From a checkpoint of a small image classifier.
Model: 2.84M parameters, 32-pixel images, arch coatnet, norm layernorm, activation quick_gelu, patch size [2, 2], depths [4, 7, 4], widths [48, 96, 192].
Rows from block 8 of a small image classifier, named by matrix and row number. Rows with one number belong to one channel. Each number is 500 + 25 x the weight over its row's rms, rounded and kept within 0 to 999. All counts start at 0. Numbers have three digits each.
After each channel's rows are labels from the 100 images, of 14848, where the channel reaches its highest value: "top examples" is what is common among them. Only what is clearly more common there than usual is listed. The data: photos of plants, animals and fungi (iNaturalist). In brackets: how many of the 100.
# convs0: expand pointwise conv (model.blocks.8.convs.0.weight, 384x96x1x1), inputs 0-47
# convs1: depthwise 3x3 conv (model.blocks.8.convs.1.weight, 384x1x3x3, trained with AdamW), a 3x3 kernel
# convs2: project pointwise conv (model.blocks.8.convs.2.weight, 96x384x1x1, transposed), outputs 0-47

convs0.144:544475475507519502516474474465494472502461491513500514528478519522496484509529493498527479478471499525558477513509532471475452525520559478516493
convs1.144:513522476522514477546468498
convs2.144:506501510509472499490526497532486506486526454492483456514509499510502505493496492487504532507518487529523509443471493509473536512475514499502510
top examples: phylum Arthropoda (73); class Insecta (72)

convs0.298:508537498490517501543487507482502433500540486498508486531479467504496494486507508513467526504495493525441480472471509513490522506478485499510496
convs1.298:525513532472510479468524470
convs2.298:487520500513521497473489507492490523481476477515497496467494506479508466490504526520508468519549508488501534496518514503486475522490471527498490
top examples: phylum Tracheophyta (34); kingdom Plantae (34)

convs0.43:498472472500516501478476534461512533457466502498521479456487487528519508514524481531516541497469490496517490533550466469480508507466550479502471
convs1.43:547510520508481461527490487
convs2.43:523540537454488488519482506510469490517523494469471463531493459500523550499520508497481496480515438501491521528492467473465551493508490498505483
top examples: phylum Chordata (95); class Aves (94); order Passeriformes (52)

convs0.99:505502518544488544491515477478496493544507498505514487550472455511502527502487494520527465510484514487521491460495459519507496484513539507482491
convs1.99:523521512509523532457480474
convs2.99:493523503528465518506520512495475450448452527511517517458520469508509480536505549513527519530508474500503466490491504519524478521454523518493530
top examples: phylum Chordata (93); class Aves (92)

convs0.57:499526456485494498518462502483479550516494508551554509478526527525502498478460517516488535511514493544489455536487518516496484564529498478478495
convs1.57:492489497470471465536511532
convs2.57:501475460555465503495480488512476528538526520500516487513507517471513458516452535501524483486495518468512467464480498524502479479536524552473554
top examples: order Anseriformes (25); family: Anatidae (25)

convs0.244:510508485523506492517517476472519508481570469490476466469492501507516534498534494507509485521483512519522529541541565509507428503490517516522515
convs1.244:560517482522521497480491506
convs2.244:494518477516506505490502476572555469481512515518519493527465489517469470526533513514471508536501468514520507545537529527464480490504525493483504
top examples: order Accipitriformes (25)

convs0.362:483524490510521508476516507526498531508508511537513549486520492518516503478463535514544466485504503542508481497509507533476511495524466450497500
convs1.362:523527519501544507513542511
convs2.362:459508496461447501472451492468485493512502502526511511550482482503438477493496474489475525477535464500539523508513505501488516446511554540535497
top examples: class Aves (84); order Passeriformes (61)

convs0.184:505517520525505493479498538522476501436462490480503487446479524487475513495509505536499546496548494520531455510502472503473523461481494507469516
convs1.184:461516530480462527493493484
convs2.184:476517514515462499479540506516491529483470540489506546498491491468508512482516509520484513514489483520551482496538484474514522443471505498503485
top examples: phylum Chordata (92); class Aves (91); order Charadriiformes (39); family: Scolopacidae (28)

convs0.373:513465485493451508519466515480499508515511488505509507475548500508527501485484498531500503491497495479486489547505502530471500565550503482516480
convs1.373:478474479477490468477468471
convs2.373:524492497515519515513494538511490481481496532529540507501467547549499518478459499504438497518471529535493529486496492556538512479489521525508496
top examples: order Anseriformes (26); family: Anatidae (26)

convs0.205:520485519489484560538506522500497509523485498484528431521486509493529501493518516495505467462572502528471478483509498477462489497526487514478465
convs1.205:472494544506522471498519466
convs2.205:485514501480509473475516475465483562489514506481492488455530479544486530506494467510468519509498501470529478469551478461499494473487502481538543
top examples: order Passeriformes (57)

convs0.77:500529515452468545499541500509514476497507491459513487508461522470533511443464471522524460496498497455453503519556505519491489484496521512489511
convs1.77:517508509552534531509491484
convs2.77:468518528491532500488520471476505487521487493540477516515468478497532462472521490497462532490524483514520545512480501489521514467488509527476445
top examples: phylum Tracheophyta (33); kingdom Plantae (33)

convs0.365:514496495545451509527506489508519464532527516515541542473475499516459474494561463495505521532480471556494540503532516513510541513503490530509514
convs1.365:524528532480502473474474472
convs2.365:488521490475510508457543496540526497507486519531481464522495473504503522524459434512519496475486497468518509498453512490454489470502506505531526
top examples: order Lepidoptera (34)

convs0.197:465488473480497495478509523468512506487508515522513503539499519507460474533503500521548481514513514462518500526458512507464479473484499537453526
convs1.197:533519448492482518518482494
convs2.197:477514482547503484521472485505513492506529522564538477511494513509515498491503513503501474493506511507468491509510541493489523500450500527514511
top examples: class Insecta (74); phylum Arthropoda (74); order Lepidoptera (42)

convs0.264:472477535510554520477482471511446520466496499522463517500528506517508436490474506474460488482483474535508511495494508430507518495489505482519470
convs1.264:477486461504488490521530542
convs2.264:516494466456513503500570486495518525500531499466460486480498513540522521510507480502537503547521515495518495517484505536459491516539507520522502
top examples: phylum Arthropoda (65); class Insecta (62)

convs0.212:503494491519525522502499526513536522450496471507505467521553510454499469411495461501508506519553528501528491526540524505484479456507456509493528
convs1.212:472476456505495517534516524
convs2.212:507511502502477477513492455517518512474502462524491526493484529497528483523508494497510495510521511542501522532508493457515472534493498513452513
top examples: order Passeriformes (50)

convs0.196:515565534460537538490496530526483506488514478486507463530520520434446489499507520483478521517540446508486459466485474511514510463505504497516499
convs1.196:470480498459502535526524512
convs2.196:498498474481499543491509479471517504540449462492520459502481491464464434508510479485496517482507463531508454506497483479543492536519507467499524
top examples: order Odonata (26)

convs0.379:542504555468499524493510512513528488521475476488471484511510500553481530473534471484528506502528525453528504482555474508515477510511459506520512
convs1.379:532512457508507471483527475
convs2.379:473494519473503482512505485518523459479502475470511497467510463507502518497526490489516519498515510466500499496475502484551468532535524528533489
top examples: kingdom Plantae (35); phylum Tracheophyta (35); class Magnoliopsida (27)

convs0.126:509533468481485520529505507489553507505526492486484498495506510460518502508508446539503516526532479507478499479510477526461451489475483564445507
convs1.126:474478465493488501521522546
convs2.126:472509501440494512556497488491534484507518537527500495480517540481492527461527498526490547463480463496490490473476533498508459517480515489508517
top examples: phylum Arthropoda (60); order Coleoptera (30); family: Coccinellidae (30)

convs0.334:486495519475534526486509524513455473498493482507496457517465503485500479511483498488506479495553419546519487507546507490515520491522496467489471
convs1.334:460508531484500512539496468
convs2.334:513474529464551509531523505516544467526485484526479508486509497484488481502522522462497488505493497499471478487507503448517463469469536481449460
top examples: order Passeriformes (62)

convs0.225:501513492558512504521476526491472486527546452490510505481470483484502488485526488522512524454498559475536490577485486469506527525495505510492519
convs1.225:488489539469479536495505533
convs2.225:522508480501477453510488536502503510484521488513494515477529507523542569510529472518497504509465475441529483518487516495514503526482479526524462
top examples: order Lepidoptera (35)

convs0.326:579469512528535455467467514498495499518527496471536502514465532511487495550515498463502517525514481477516470510474511535455536531544509500508523
convs1.326:474493531481468538519503473
convs2.326:516509534527541465471454488506485517517521495507518499525490511510500504528512476478531463452511482509543487452477492505482534505508527525461478
top examples: order Passeriformes (53)

convs0.185:515484491479486524480490479496539466485529481502496519511532521512488500503470440451521524521523485511479528492496479480482532515529507508498514
convs1.185:522498478566499507516503493
convs2.185:472467510524534504496508493533511481520536511459483489522452513535505519553491527517478531480488472476459531499535487519486511527465511516476512
top examples: order Coleoptera (26)

convs0.355:506502488492457526485494449505484484462482526496479485524486536511442491549486473499497493479485464497521480507520513521501475471465536527483487
convs1.355:532531539505504512471473480
convs2.355:477463540550535527502507493510477447488551472498526487552513496543491499515501516495496488479542528519484534491522458532481476504495527520505479
top examples: order Passeriformes (50)

convs0.141:503481463543504511482487462453491481489471489457488482490452503527508496480483531504503500489488527476487479489476469505493510488448508462490447
convs1.141:517513534467456473508512506
convs2.141:539505471484488518518520493487547517497470547465542488516485486489464463493490543477512515517524487515516505482457501499532509490469508470457506
top examples: phylum Chordata (95); class Aves (92); order Charadriiformes (30)

convs0.49:511515482544531469496482484485457558489498496490435533477482542496486493505514476483502506495496497514549493521522494492509526502492542470462468
convs1.49:519531523484466516483469470
convs2.49:503480492547521456504473499468460554502489479490452547501498502488516491507510493480514493476503457517527493514532492484474491495469544497482472
top examples: order Charadriiformes (28)

convs0.333:503463482524501499518494530468442556498497539536503494532463508500513456512482514471526533503547493491530536520518550511468528490521487509467510
convs1.333:483483501526530530537526523
convs2.333:458492501500495501516474477519490492487478482547490488499517526513561472452463515494535489475489533450510517496502520475490519484515511454531491
top examples: kingdom Plantae (59); phylum Tracheophyta (59); order Asparagales (28); family: Asparagaceae (28)

convs0.153:520530491454491521530511531481499515467510527497538503538511508501522537468518473499497520488519536479488496473520503535492540500532506499506460
convs1.153:503520521533518548527518505
convs2.153:484535504488501507454485437491484506561489507462485489516452522492532508520523482498469506501499514510464500484497495497498497497485506526477508
top examples: phylum Tracheophyta (32); kingdom Plantae (32)

convs0.46:512541474516447516499473482521492534494486529482495494460502476496568503468493516503482512482510494506477531458481449503489488559520484528547523
convs1.46:534506540509489525458485499
convs2.46:489512464520493503501508493516528495511506532458522471498509468508567485481484544518465514509546504460528533490482477484528483528513459493506476
top examples: order Anseriformes (29); family: Anatidae (29)

convs0.87:516539529483541508505528514503544461531492527539517480495440485532475443471480469484482487487471515513506506477465518505491519555493498481468517
convs1.87:522529539483485481474490465
convs2.87:502511500532522493537520483479519493513502533503518512505528475464495465463541459523539472450485533500504528492420520511479509478501505469469502
top examples: phylum Tracheophyta (27); kingdom Plantae (27)

convs0.360:492501525486520524485485500467489533494500501490518466531524477447493499483448495508506488503505481507496447505514496493546514487508541478538462
convs1.360:518528448469483523500506503
convs2.360:543492499518541522511507474505445520496519527472498490536512494492475506506449475570503454501508523494495492499536510515480430503459500510517508
top examples: order Passeriformes (55)

convs0.351:500490471535540500495453507513482486502509529494458502480519477531535474564513504523497510458520480523513546510503545474500519537492505488506477
convs1.351:481485467517517510536542514
convs2.351:507494522467471508513535557546466544510503451510531463496541512495522473463435536490463493526492502489474480545565472546510504457516508521490469
top examples: order Coleoptera (26)

convs0.173:534502482490513518516496523524493479463519516500474494496441554505511529517516505486501515515478526518489491542501452488467535505484510484496503
convs1.173:523500531488459534489486530
convs2.173:493500475519508554488521496514472497451458474474476467504456506496513494489470468478516550515450535553488495492492508455498527480461505514526499
top examples: order Charadriiformes (33); family: Laridae (28)

convs0.325:526508520493461511504505518533477469530462493489521510476517492511489492480525506512478548507526464505523495472499484528439497504530523513477480
convs1.325:511467504521527524477484456
convs2.325:516494477499533482531485492487493501543472493517486510527458488530498513485497514471509505477484460519507514497512508499490523455479510465496428
top examples: order Passeriformes (52)

convs0.350:536506487456516512562552532496505505509500481472532490491492480529513487511533485489503472530522474465501469472471514479493521499458482499492492
convs1.350:476509536492547512487482472
convs2.350:555522513482549501505532511453507482491538509530503510478511506509513492510453519528534472536500545515507501493535516482548457513471532486490471
top examples: order Odonata (34)

convs0.119:516534517494505452467503509499505496493467550515460502516449473513535498444509507486509484502503513496509513487528504503524513516523481539515478
convs1.119:511494486472483535545481475
convs2.119:482496512526469544496511473490490501530489466533477486520497516473550505472490512473543531549506486528521514490501495533516474474501494490522492
top examples: phylum Arthropoda (60); class Insecta (59); order Lepidoptera (37)

convs0.383:441526502495512491496484476484512483432478499503454486504481508555500504529493526487525514545472487523546494519495518539525492457487478507508480
convs1.383:541489508538470487466494499
convs2.383:503521516488518541512482560516541525510490530504521514442462510518516500530513478484514510534493473560568485532551524515489503484469517491465493
top examples: order Charadriiformes (26)

convs0.191:514551477496525497502527527497485517492531491503520469475497508469473470480441482500529455531462482499536500436532466525507497492473494506470475
convs1.191:527511525503440520488499500
convs2.191:505495525505508501503548521528504490483484451542510448529513497459527469472477533506531490546480482503500502453495433525526482537481470488487482
top examples: order Odonata (41); family: Coenagrionidae (32)

convs0.168:483490495492474510489497505474493521517459501511495529503458498477524506445550514509469517469486499526544496517514460524460528512475464517539499
convs1.168:516541529511514538487477481
convs2.168:492526528548551471492512503544529510512522499540453508506497483452521435474469509492462554520513478519452500506492474522534475466454494505495503
top examples: phylum Tracheophyta (28); kingdom Plantae (28)

convs0.263:539469527547508506480514518499475506463482477468490467503519519554479513541494514506506484490531488516551504531504475510506491502482520459504458
convs1.263:470486472482484463478474475
convs2.263:471551558492499508496466499495465488508465470485516503528518504471523507447526527454491514489466528505469526483523501468498534515496508510498516
top examples: phylum Chordata (97); class Aves (95); order Accipitriformes (33); family: Accipitridae (29)

convs0.375:490494524458521490515518443469505528475514482476504483551515494541519508466527495462488490484479508525520512495518542539523521468520510486527524
convs1.375:480487483496507459554495509
convs2.375:515499480519536554469457484543511478478515468515534473478532506504489486475542521528497517546452489552474537497524493480484482504516509444482504
top examples: order Accipitriformes (27); family: Accipitridae (26)

convs0.316:491530492506518498496489526485534483483537473472478490472513517441527521505496491518560461485462496453494484479516504460510505497489529488474457
convs1.316:511527519534536538489497481
convs2.316:508489475497479514524519508494527473483506465528459529496481510520527472481523467447523485464551511481438503466496522504499490425486479496519478
top examples: phylum Tracheophyta (27); kingdom Plantae (27)

convs0.317:511496523491560482500480523500483483455503489505469438465498550497489538472512469514484460534509475452455515493467531489490519489495492534500483
convs1.317:512469467506475479543482487
convs2.317:485510475484451486472464554522536502475481548466461528502467506506487514519509498510517494503477508493537521499447490524519488524537478516527442
top examples: order Lepidoptera (33)

convs0.97:474520520465508589540501508505481473530465498470494518509512500439529455468500511499494507455508442507512513480490513539492529461487519544496504
convs1.97:517490484464544480523478519
convs2.97:486486544514442510481502503492466485489496482516533527479476449501460502535488536525505486438529484472520459509501494459482524506489502528498529
top examples: phylum Chordata (94); class Aves (93); order Passeriformes (78)

convs0.345:553497514517533550492476493501481453525504527522511497454472509528469532490468478474541486564510517531488475495489520496537482479487553517493518
convs1.345:481525528475448492512502520
convs2.345:496532536465529515449489505496528474465535497519489541494492505545497533494481484498520488503556474470500496496470498501494525525519519500498516
top examples: phylum Arthropoda (69); class Insecta (68); order Lepidoptera (51); family: Nymphalidae (29)

convs0.16:480492509483490522551490539468454500478483507492504520508518483514515531467496521444509504487542490520500512487536451511504543530515543496495464
convs1.16:476486477464474468487485469
convs2.16:509499500473504533514508467502480463484491537473515521562523497493450496501483484496498444466465521501503512452469490499517499506463472546504540
top examples: phylum Chordata (93); class Aves (89); order Accipitriformes (28)

convs0.321:489523488535469493516507501485525513500508470526504553552479523485450468488513570507491507527536506524522481477521438542502544478509497466529512
convs1.321:476475468474469463486494485
convs2.321:536495519512530527466479493518513478512490524474486526499518505487507495497510478496500514458509549481524522498457543440506502465515499506479493
top examples: order Anseriformes (25); family: Anatidae (25)

convs0.11:540462510494521503474532475475504473471542497496543525498539546478511483578517501489495460514502497522507489506486529521517470540474486458512490
convs1.11:461486532469489528474519494
convs2.11:536503505484524513490440476470503473514487503538526505452487535504519456531482510489508427458506559467473496492520512506534461522532475517474486
top examples: class Insecta (60); phylum Arthropoda (60)

convs0.364:564506482481488456479467495472481546461480494496500506489486539480494468482498519548466497506470520500502486524508505532525473489524491538564552
convs1.364:465535541519471494505493487
convs2.364:499483467527494434466507469481491534497498487486497497537460524512493527511497514482472513510474479534499479508510505500491475529509480484551536
top examples: class Aves (92); phylum Chordata (92)

convs0.306:517489497486521438492479521514452486502486543497495535497499513496522519486533491557520482560501492481498504479520521481464481473508523484495500
convs1.306:517497530515480507471477451
convs2.306:503507488471536459501492540519497488465473520458503512498518471506489518551529505483524553519489480534487506535546507489489529436467537491506503
top examples: order Anseriformes (30); family: Anatidae (30)

convs0.159:545536485487502479464496509471462516501511515485478521578538533482480499545465485548536505490478486529502477524500492476487507478493504470523493
convs1.159:476468475517524529520519531
convs2.159:512529484494531489497465477458520485512503463485509532503499516463470502475500502490498501520481471530463481502509532513476492514532471508521505
top examples: phylum Chordata (92); class Aves (91)

convs0.204:487531517488454507482510514508516493506480504485493506538560488476484513473500477487505523490515506504522503474485476527438525510498441494518547
convs1.204:525518511541537537505494508
convs2.204:468529524491536488524482490510541523463483558482482448471472513501487532488502458470502501487490471505495477491474493476467492492493501508499518
top examples: kingdom Plantae (33); phylum Tracheophyta (33); class Magnoliopsida (29)

convs0.270:521501516506531498485502500534513460536501479483480524489466529520451504461527510513468502492492499489474496491502500499491473479473501518471509
convs1.270:538527538493500509463482486
convs2.270:510506468484477516541464526540512497474470479504510458500548478518523488470538500484510572494532512522547530506530510458498498480496480465508509
top examples: phylum Tracheophyta (29); kingdom Plantae (29)

convs0.82:522440521482440529475478497525490509543481541502497488546509506481488514519522537481483503445486538551534521493488518471501512478500548478508530
convs1.82:487461478486479484535523527
convs2.82:506516482506500509545515460522549498485454513539443508491481486504508489494502515482507507452494509517514519491546547486474500482483464521510516
top examples: order Lepidoptera (34)

convs0.38:521495500503502460529499536491472516463511521511505502474494496469516530473502488507547491502479493523502481488474525468467464506480516532526497
convs1.38:473487536474509549486508505
convs2.38:501523498484502517501517472504492506485516546523519505492500498482500525467511492551528493538537486513485491496498552477522509507476477506499467
top examples: class Insecta (65); phylum Arthropoda (65); order Lepidoptera (61); family: Lycaenidae (42)

convs0.265:546540470515492512460480560470495478528508485480506483485506450518500485493491511469513503523496506482471453498479498490503530489526464473541514
convs1.265:493491464536473470522525514
convs2.265:505485481513509495485536481495505472557481469509518529470497465526555528494466498492503490517521510456485479500470477495510501490536503482503542
top examples: order Anseriformes (26); family: Anatidae (26)

convs0.304:544493512488517510471471543494500500516468482512532536519554483494499519481537478530480490504494482484501489469540510493492504538444543493514489
convs1.304:483512477459499519524480541
convs2.304:537488524501519512472537497484520470480501473476513493563486488487508510459454513504485502540517452500531531471496515508540512528452552481481527
top examples: order Passeriformes (54)

convs0.206:498488487478550521526520503460461499459522525517512470464502517497496531472516514517504496549509474515500516460487505495476473545460499497478532
convs1.206:491553540489497530490503501
convs2.206:532506533472490473473510544473580483519496489479515510463481516495508520498514475518493485512521490496489515510535518520520518535471583531514473
top examples: order Odonata (25)

convs0.230:506530506510492478505471505469497509501514476512534475463477518523530504532552471504470513480512461523524453512504506524488529495534512499510518
convs1.230:523509502539462463522487490
convs2.230:500510516509503482492485483497539501494466506558508462477504498509541502545499463480510517461523480486524460475510509475533531485543528524487477
top examples: order Passeriformes (60)

convs0.180:520496508488537525570550522478520516488515469454516484477487506497521484475488511528502479513504513472491512457479482501484465502524474481496500
convs1.180:465487530539517508502476470
convs2.180:532533521499508504506487522453509477502503508500495455492501476512508559507523505513523475493494535503487508455507459505468478531492482486478477
top examples: phylum Tracheophyta (30); kingdom Plantae (30)

convs0.302:533492495503527477477523526506522517552534482480457505523525497472507540524487498547512511550441505490504517515514489505485503521492483499465484
convs1.302:492471513463483535473527515
convs2.302:502493511506510480497529500526538489527517483506454474528530503460508540497444507527541510512485531512499523485508540483476537496502518549441478
top examples: order Piciformes (34); family: Picidae (34)

convs0.140:513492466522504481523535514488459491527501533528450478483474552527492487495485521522504493498474513534505518520467478518490536487524495581535495
convs1.140:497503487529531506533545523
convs2.140:490450535484547491491470466552496497512508513501459505502483560525539486506523521509507518524481504514444519483474497494490501480508488531477498
top examples: phylum Chordata (92); class Aves (91); order Anseriformes (35); family: Anatidae (35)