From a checkpoint of a small image classifier.
Data: trained on photos of plants, animals and fungi (iNaturalist), 155796 training examples, 22.0 epochs.
Rows from block 8 of a small image classifier, named by matrix and row number. Rows with one number belong to one channel. Each number is 128 + 32 x the weight over its row's rms, rounded and kept within 0 to 255. All counts start at 0. Numbers have three digits each.
After each channel's rows are labels from the 100 images, of 14848, where the channel reaches its highest value: "top examples" is what is common among them; "peak at" is the part of the image that holds the peak. Only what is clearly more common there than usual is listed. The data: photos of plants, animals and fungi (iNaturalist).
# convs0: expand pointwise conv (model.blocks.8.convs.0.weight, 384x96x1x1), inputs 0-47
# convs1: depthwise 3x3 conv (model.blocks.8.convs.1.weight, 384x1x3x3, trained with AdamW), a 3x3 kernel
# convs2: project pointwise conv (model.blocks.8.convs.2.weight, 96x384x1x1, transposed), outputs 0-47

convs0.130:104135108099085154105109107105153148073109139137096149201140126139160171138123130108160095091184087118122092089049078095122177102082138153128141
convs1.130:169134080117082153097110162
convs2.130:136140170139126174161139104070078131106080178192150170132106121158145137168175103173119115057179085130181111122089095123121115131102185159127127
top examples: order Lepidoptera
peak at: centre

convs0.247:107143114193148128141085199097113149137135104123121155109065100157125125175137164170160165163183144149138065094165174131088131151104068156095088
convs1.247:122116154125117151193147184
convs2.247:075130147140068148123134134110141139182163118101084127144145083198106103119098103134159062113114169094148191106091133178232093148080115136171147
top examples: order Passeriformes
peak at: bottom left; bottom centre

convs0.63:110060141124182137119184109129064136119112165104136108069125115169157121171121057155151129126127127102095081198194087121136143145071205071154142
convs1.63:092127180143085076123122146
convs2.63:127135182124145189163084164086149083113107134147159146106139062124153117111177164102180135142104062079152117170145081117107134099065190154126092
top examples: order Passeriformes
peak at: bottom left

convs0.158:139083097150112118147140126160091183081127079118101181130133121114131119119110170139160136137112079178129098147103130131142091087162125162065130
convs1.158:128094086157170186140140135
convs2.158:111181112123129119092122188148101098176141144140128147122174124137149083151115074150106091126094162148126132196232101139157115111166094168104091
top examples: phylum Arthropoda; class Insecta; order Lepidoptera
peak at: bottom centre

convs0.310:088141147146118116090146157154133155142053133138053128176121182108124167160091092140103109151104195126104118144116134174114162162167151111146150
convs1.310:172137072164111093158121109
convs2.310:152158106156102152117178140153126178136086114090080099161076152163115143145110058090152149134101132156068123162099102100076101124103165162145077
top examples: phylum Chordata; class Aves; order Charadriiformes; family: Laridae
peak at: middle right; centre

convs0.216:151114111124168129107189144067083124103083146127179067142139130128183128143114119112071141147132095150081066142110106126125146152132156123084125
convs1.216:144170184105078102111133132
convs2.216:130146166108124139111118163097128128107099150061176170116115066139143135166117145154124139129163101080196092148099047124130143145093184123091078
top examples: class Aves
peak at: centre; bottom centre

convs0.343:083087087090156087106131191093116161133133127184149064207134148121142101160115129077201143122080174147069125161092144077076129132091147124136117
convs1.343:158161078168111097108090136
convs2.343:143082076162080135127074156132110137138115119144121137065115132124184148130132188085129160121149142120176149113060139149134152115135135195110085
top examples: class Insecta; phylum Arthropoda; order Lepidoptera
peak at: middle left

convs0.127:171136064106126096104093127091074120172144109153113157131135102155096129088140059140157135137151133107156134090060134143056086115165156127110104
convs1.127:142090115119144136126211122
convs2.127:167085152105142140168112130115080169101176132133127063082169121116149105130129120118115159135165139147107049147119133152114090142110113117176131
top examples: class Insecta; phylum Arthropoda; order Lepidoptera; family: Nymphalidae
peak at: centre

convs0.301:116148150189104106115127134102067118121138096172085118136073108180181119151181057112112126156094088130164100138070097164179103119110162151208101
convs1.301:133122147182168124089081106
convs2.301:168128092123133104172127167096112142042112189106113154123142086121102125142157128107222170096149171180167073114131154104086139098177129108054089
top examples: order Lepidoptera
peak at: bottom centre; bottom left

convs0.376:117193084181144182123115087139143170111106129094185069159168103139101189135143157139104160126140125133126096110137156099110132142114132085141134
convs1.376:135105123175203135103125115
convs2.376:117121110142141190206133088131071131141125115132130151136116084063116165111156144117139169078138138118059068080110192134132078166150125156099099
top examples: class Insecta; phylum Arthropoda; order Lepidoptera
peak at: bottom centre

convs0.295:105139106147157056176069086035137138161095110107130091092103140087113151141164131137152176140105102125177140125157151105087124098139124144106162
convs1.295:082140150081118154122080161
convs2.295:125144177115084174067154123153132094111118107136127160201185084162143194125170085148127152161063173138151197069092096096110132120141175134173133
top examples: class Insecta; phylum Arthropoda; order Lepidoptera
peak at: middle left

convs0.6:149190150148097140076138174142128138085081131172109184168117175161100120119118104092129119145090113118125107172155149150112145113143110173138114
convs1.6:156160120176126085147099083
convs2.6:154164088056133137138113139168145127145061128143081150169127165154138100147120125076142143124047138134107113157146103116097137127119095094104124
top examples: class Aves; order Charadriiformes; order Pelecaniformes
peak at: centre

convs0.202:198192132136132154112111161115153117167140118098098082109164105132157141098127117171126105160104119153109065197102192169120167090164154085135100
convs1.202:088097095094109086105100097
convs2.202:119087183115082173114124134107026144132181159110159160166084159138173105141176117117080110069108103139126115098126070169145078131094134153140161
top examples: phylum Chordata; class Aves; order Accipitriformes
peak at: top right

convs0.161:163145111147084123161129073089114091097184086148076119091116070073117150165187110129157079089181054106167156118085175119127131119125090098195076
convs1.161:132156068072126140100123154
convs2.161:150091140138086087154118116130145135101110137094087093142188123130128129154111155135139165100189049127133153123187126146197162108149149172088069
top examples: order Lepidoptera
peak at: middle left

convs0.366:132195109117138124114126159068087170105090131134126092085110105168170140087175194187137171138132144128134139183128112157194145107083100082105109
convs1.366:145183153100075090135140127
convs2.366:166127159139097095150142176129091142108122140069096116076048118154133115162154122124185094174085123149164127174133142176164121121069143163104122
top examples: class Aves; phylum Chordata; order Charadriiformes; family: Scolopacidae
peak at: bottom centre

convs0.68:168160176175133146178089151131126116106123113173113160090131098115122126202108138108147081086091148153098077121117096185177089147167132175051134
convs1.68:146091099153124099198127146
convs2.68:111117133171154036153122163218138121131146099133178177175083128069140133090038101164139189104136165117132143186128079178119079100155119112118172
top examples: phylum Arthropoda; class Insecta
peak at: centre; middle right

convs0.279:130156104120148077122119159190180072193143169137146058117096096148129125159099106160103113167136132128086138167122142106104148121125168137175143
convs1.279:103105166101075152168135156
convs2.279:080104143123111142077160147190212099152128140168141102087136123103130134120094110157122159141152138098141185125163067116092174097160171148100096
top examples: class Insecta; phylum Arthropoda; order Lepidoptera; family: Nymphalidae
peak at: middle left

convs0.252:166172149167116143051107159161111148131151129143088159123155127071056104051124158155151109098098163076111082082101139087114063118122093126144174
convs1.252:179179172143146135135091120
convs2.252:170122060166168064139151119172129113127077159131099116108085135164170151131162072132144104123145159106127118175131127133085120052123154093123121
top examples: class Aves
peak at: top centre

convs0.164:120128108111120147095135108150166120127128099109122120121168123137095134143130147124134108130106190130102132137177197142097138141138183080134099
convs1.164:090090110123092129145161186
convs2.164:134166099096124149092088144175139108192149189115163134114144125163133110122143098134115107119141121111096110114132156186137155126221123134126138
top examples: class Insecta; phylum Arthropoda; order Lepidoptera
peak at: top centre

convs0.75:106144135152150134088091078131098123090098090113153145125211121102129090170154193115109101177136174149150167152130116097103202093114176092166136
convs1.75:119162078082168093120115143
convs2.75:149088122172167125110109128107083144191129106109105065120075157155119143144108065171126087119115184138079123097093100160100131100135129170141098
top examples: class Aves
peak at: centre

convs0.65:105119164173097142160124114129118073143062132099117176159148065122194089179139128139126120133033104137101131131176178162140127159073168148143120
convs1.65:138139060115161140095097157
convs2.65:131125155071157152149136083056151150161117132183082093181078102123095199157122082143123134077147095139089105059111110113115135107158134094124184
top examples: order Passeriformes
peak at: centre

convs0.36:170114113083109144120151187225147133133084117140151152142169073081211159098150185142120123134128165109097131131171085170151147078199124185111118
convs1.36:117170137148114126051113106
convs2.36:118173135148159150166115128152145074054070115097118084122132142128126089096126128097158132167185114134184153105153072082152149135112161122139072
top examples: class Insecta; phylum Arthropoda; order Coleoptera; family: Coccinellidae
peak at: bottom centre; centre

convs0.54:066165149180114114195118176081061122196124143118115167128117103157119161141137141131123102077121110108140096093092140113129142119123124096185088
convs1.54:106112099134121116079171184
convs2.54:132104117115114146153137154075111111080098152145118141174177126188133173121138173171120178173139111143143135064061157136165199115096118093112109
top examples: order Lepidoptera
peak at: middle left; centre

convs0.354:223162166157102086096059107150124181095127088112117101164189138154115139137136156135153118195140139121146126115079175135116147098119178156154121
convs1.354:083085077112108096107107119
convs2.354:068069188141064197092118155164104162153168150079147111168110151101131093092126107080085095078134131126146162091148126119142108157115116169099180
top examples: class Aves; phylum Chordata; order Accipitriformes; family: Accipitridae
peak at: top right

convs0.380:092111131101209140152089088139159080138161173124120130087135105124108108116122092159171102121200123153120122143100140134159164173117144103110179
convs1.380:164142082083148126084141160
convs2.380:160066074135192139169094136142129141138104133134130116146157110092082087083100167141078077188141139151079140145138149137144122192160146090126139
top examples: class Insecta; phylum Arthropoda; order Lepidoptera
peak at: middle left

convs0.250:186160125140092102061113107080098212134142129099089116113149188113105115155079102171154118184085168148110091103065180126084119122142154210146110
convs1.250:164185132167140177136105123
convs2.250:173126128120116137164138165118107125221166137097141101123132192111130150163064160142143105096096109100085153115152064175157170156174115146134113
top examples: phylum Chordata; class Aves; order Anseriformes; family: Anatidae
peak at: bottom centre

convs0.335:109173108130107126157138138107115119104134157134132180105172123149151087162111226112166136096081129131125155129134136158137146185151150147121116
convs1.335:141110185136100164141093172
convs2.335:114171121090110173119019116110078118202158190119140127169086086170083125103095141140126149142128150049141139128130180145098162106136080114103137
top examples: order Lepidoptera
peak at: top right; bottom right

convs0.152:152143171087091109116079113083100123118133126073140198046132053157086140098132092064139163103170142152137106129081147164109146105144085106129110
convs1.152:098098085118116109166176163
convs2.152:127118181087151133146137087181121088096163156142088156140118114103124111079028147113159159108099110100102102083078098157135125080113129133116181
top examples: order Lepidoptera
peak at: centre

convs0.198:176114088161139077098083105135128203129099112109115106149150124105088164157124112182157147148131104150148093119052146179126122140140110097130128
convs1.198:180176149133095092101105121
convs2.198:134057113153112099101122146120157116107090118125105083118122190171125159132122143155130068122166198168143112062112163132080122125132187093105110
top examples: class Aves; phylum Chordata
peak at: centre

convs0.223:094143196136129195128114074106129123122139111114165135147111080116144093089147071096133095125133157209128125047115124113136081136184120092178067
convs1.223:120201146097166160132131136
convs2.223:050150156146082114151147146102120134157127078123086161094146112104082137135101127069142215091157167115146147183084113075123174069158160166109141
top examples: class Aves; order Passeriformes
peak at: top left

convs0.80:106097117147115141143174090122109092167149087121105133159156126178105131120110117152111152137102116096187125123076149124179130095101160128147097
convs1.80:099089069142130120132170164
convs2.80:120132141122118084127120093078130097123137119146112144089130165150095138149118160165093076151138135118120139134114167076088168191110122090137199
top examples: order Lepidoptera
peak at: top centre

convs0.240:170158111102077127103176129110141139145144159130150084103174162167161193097178123113121154130216108148188146111170137144190112134151098139196097
convs1.240:138135135172075094173099113
convs2.240:111136084115093115116122105101093092172093182126138078069181154123161132110113122125056142157201179119129129169144097153159138185125099163152151
top examples: phylum Arthropoda; class Insecta; order Coleoptera; family: Coccinellidae
peak at: centre; middle right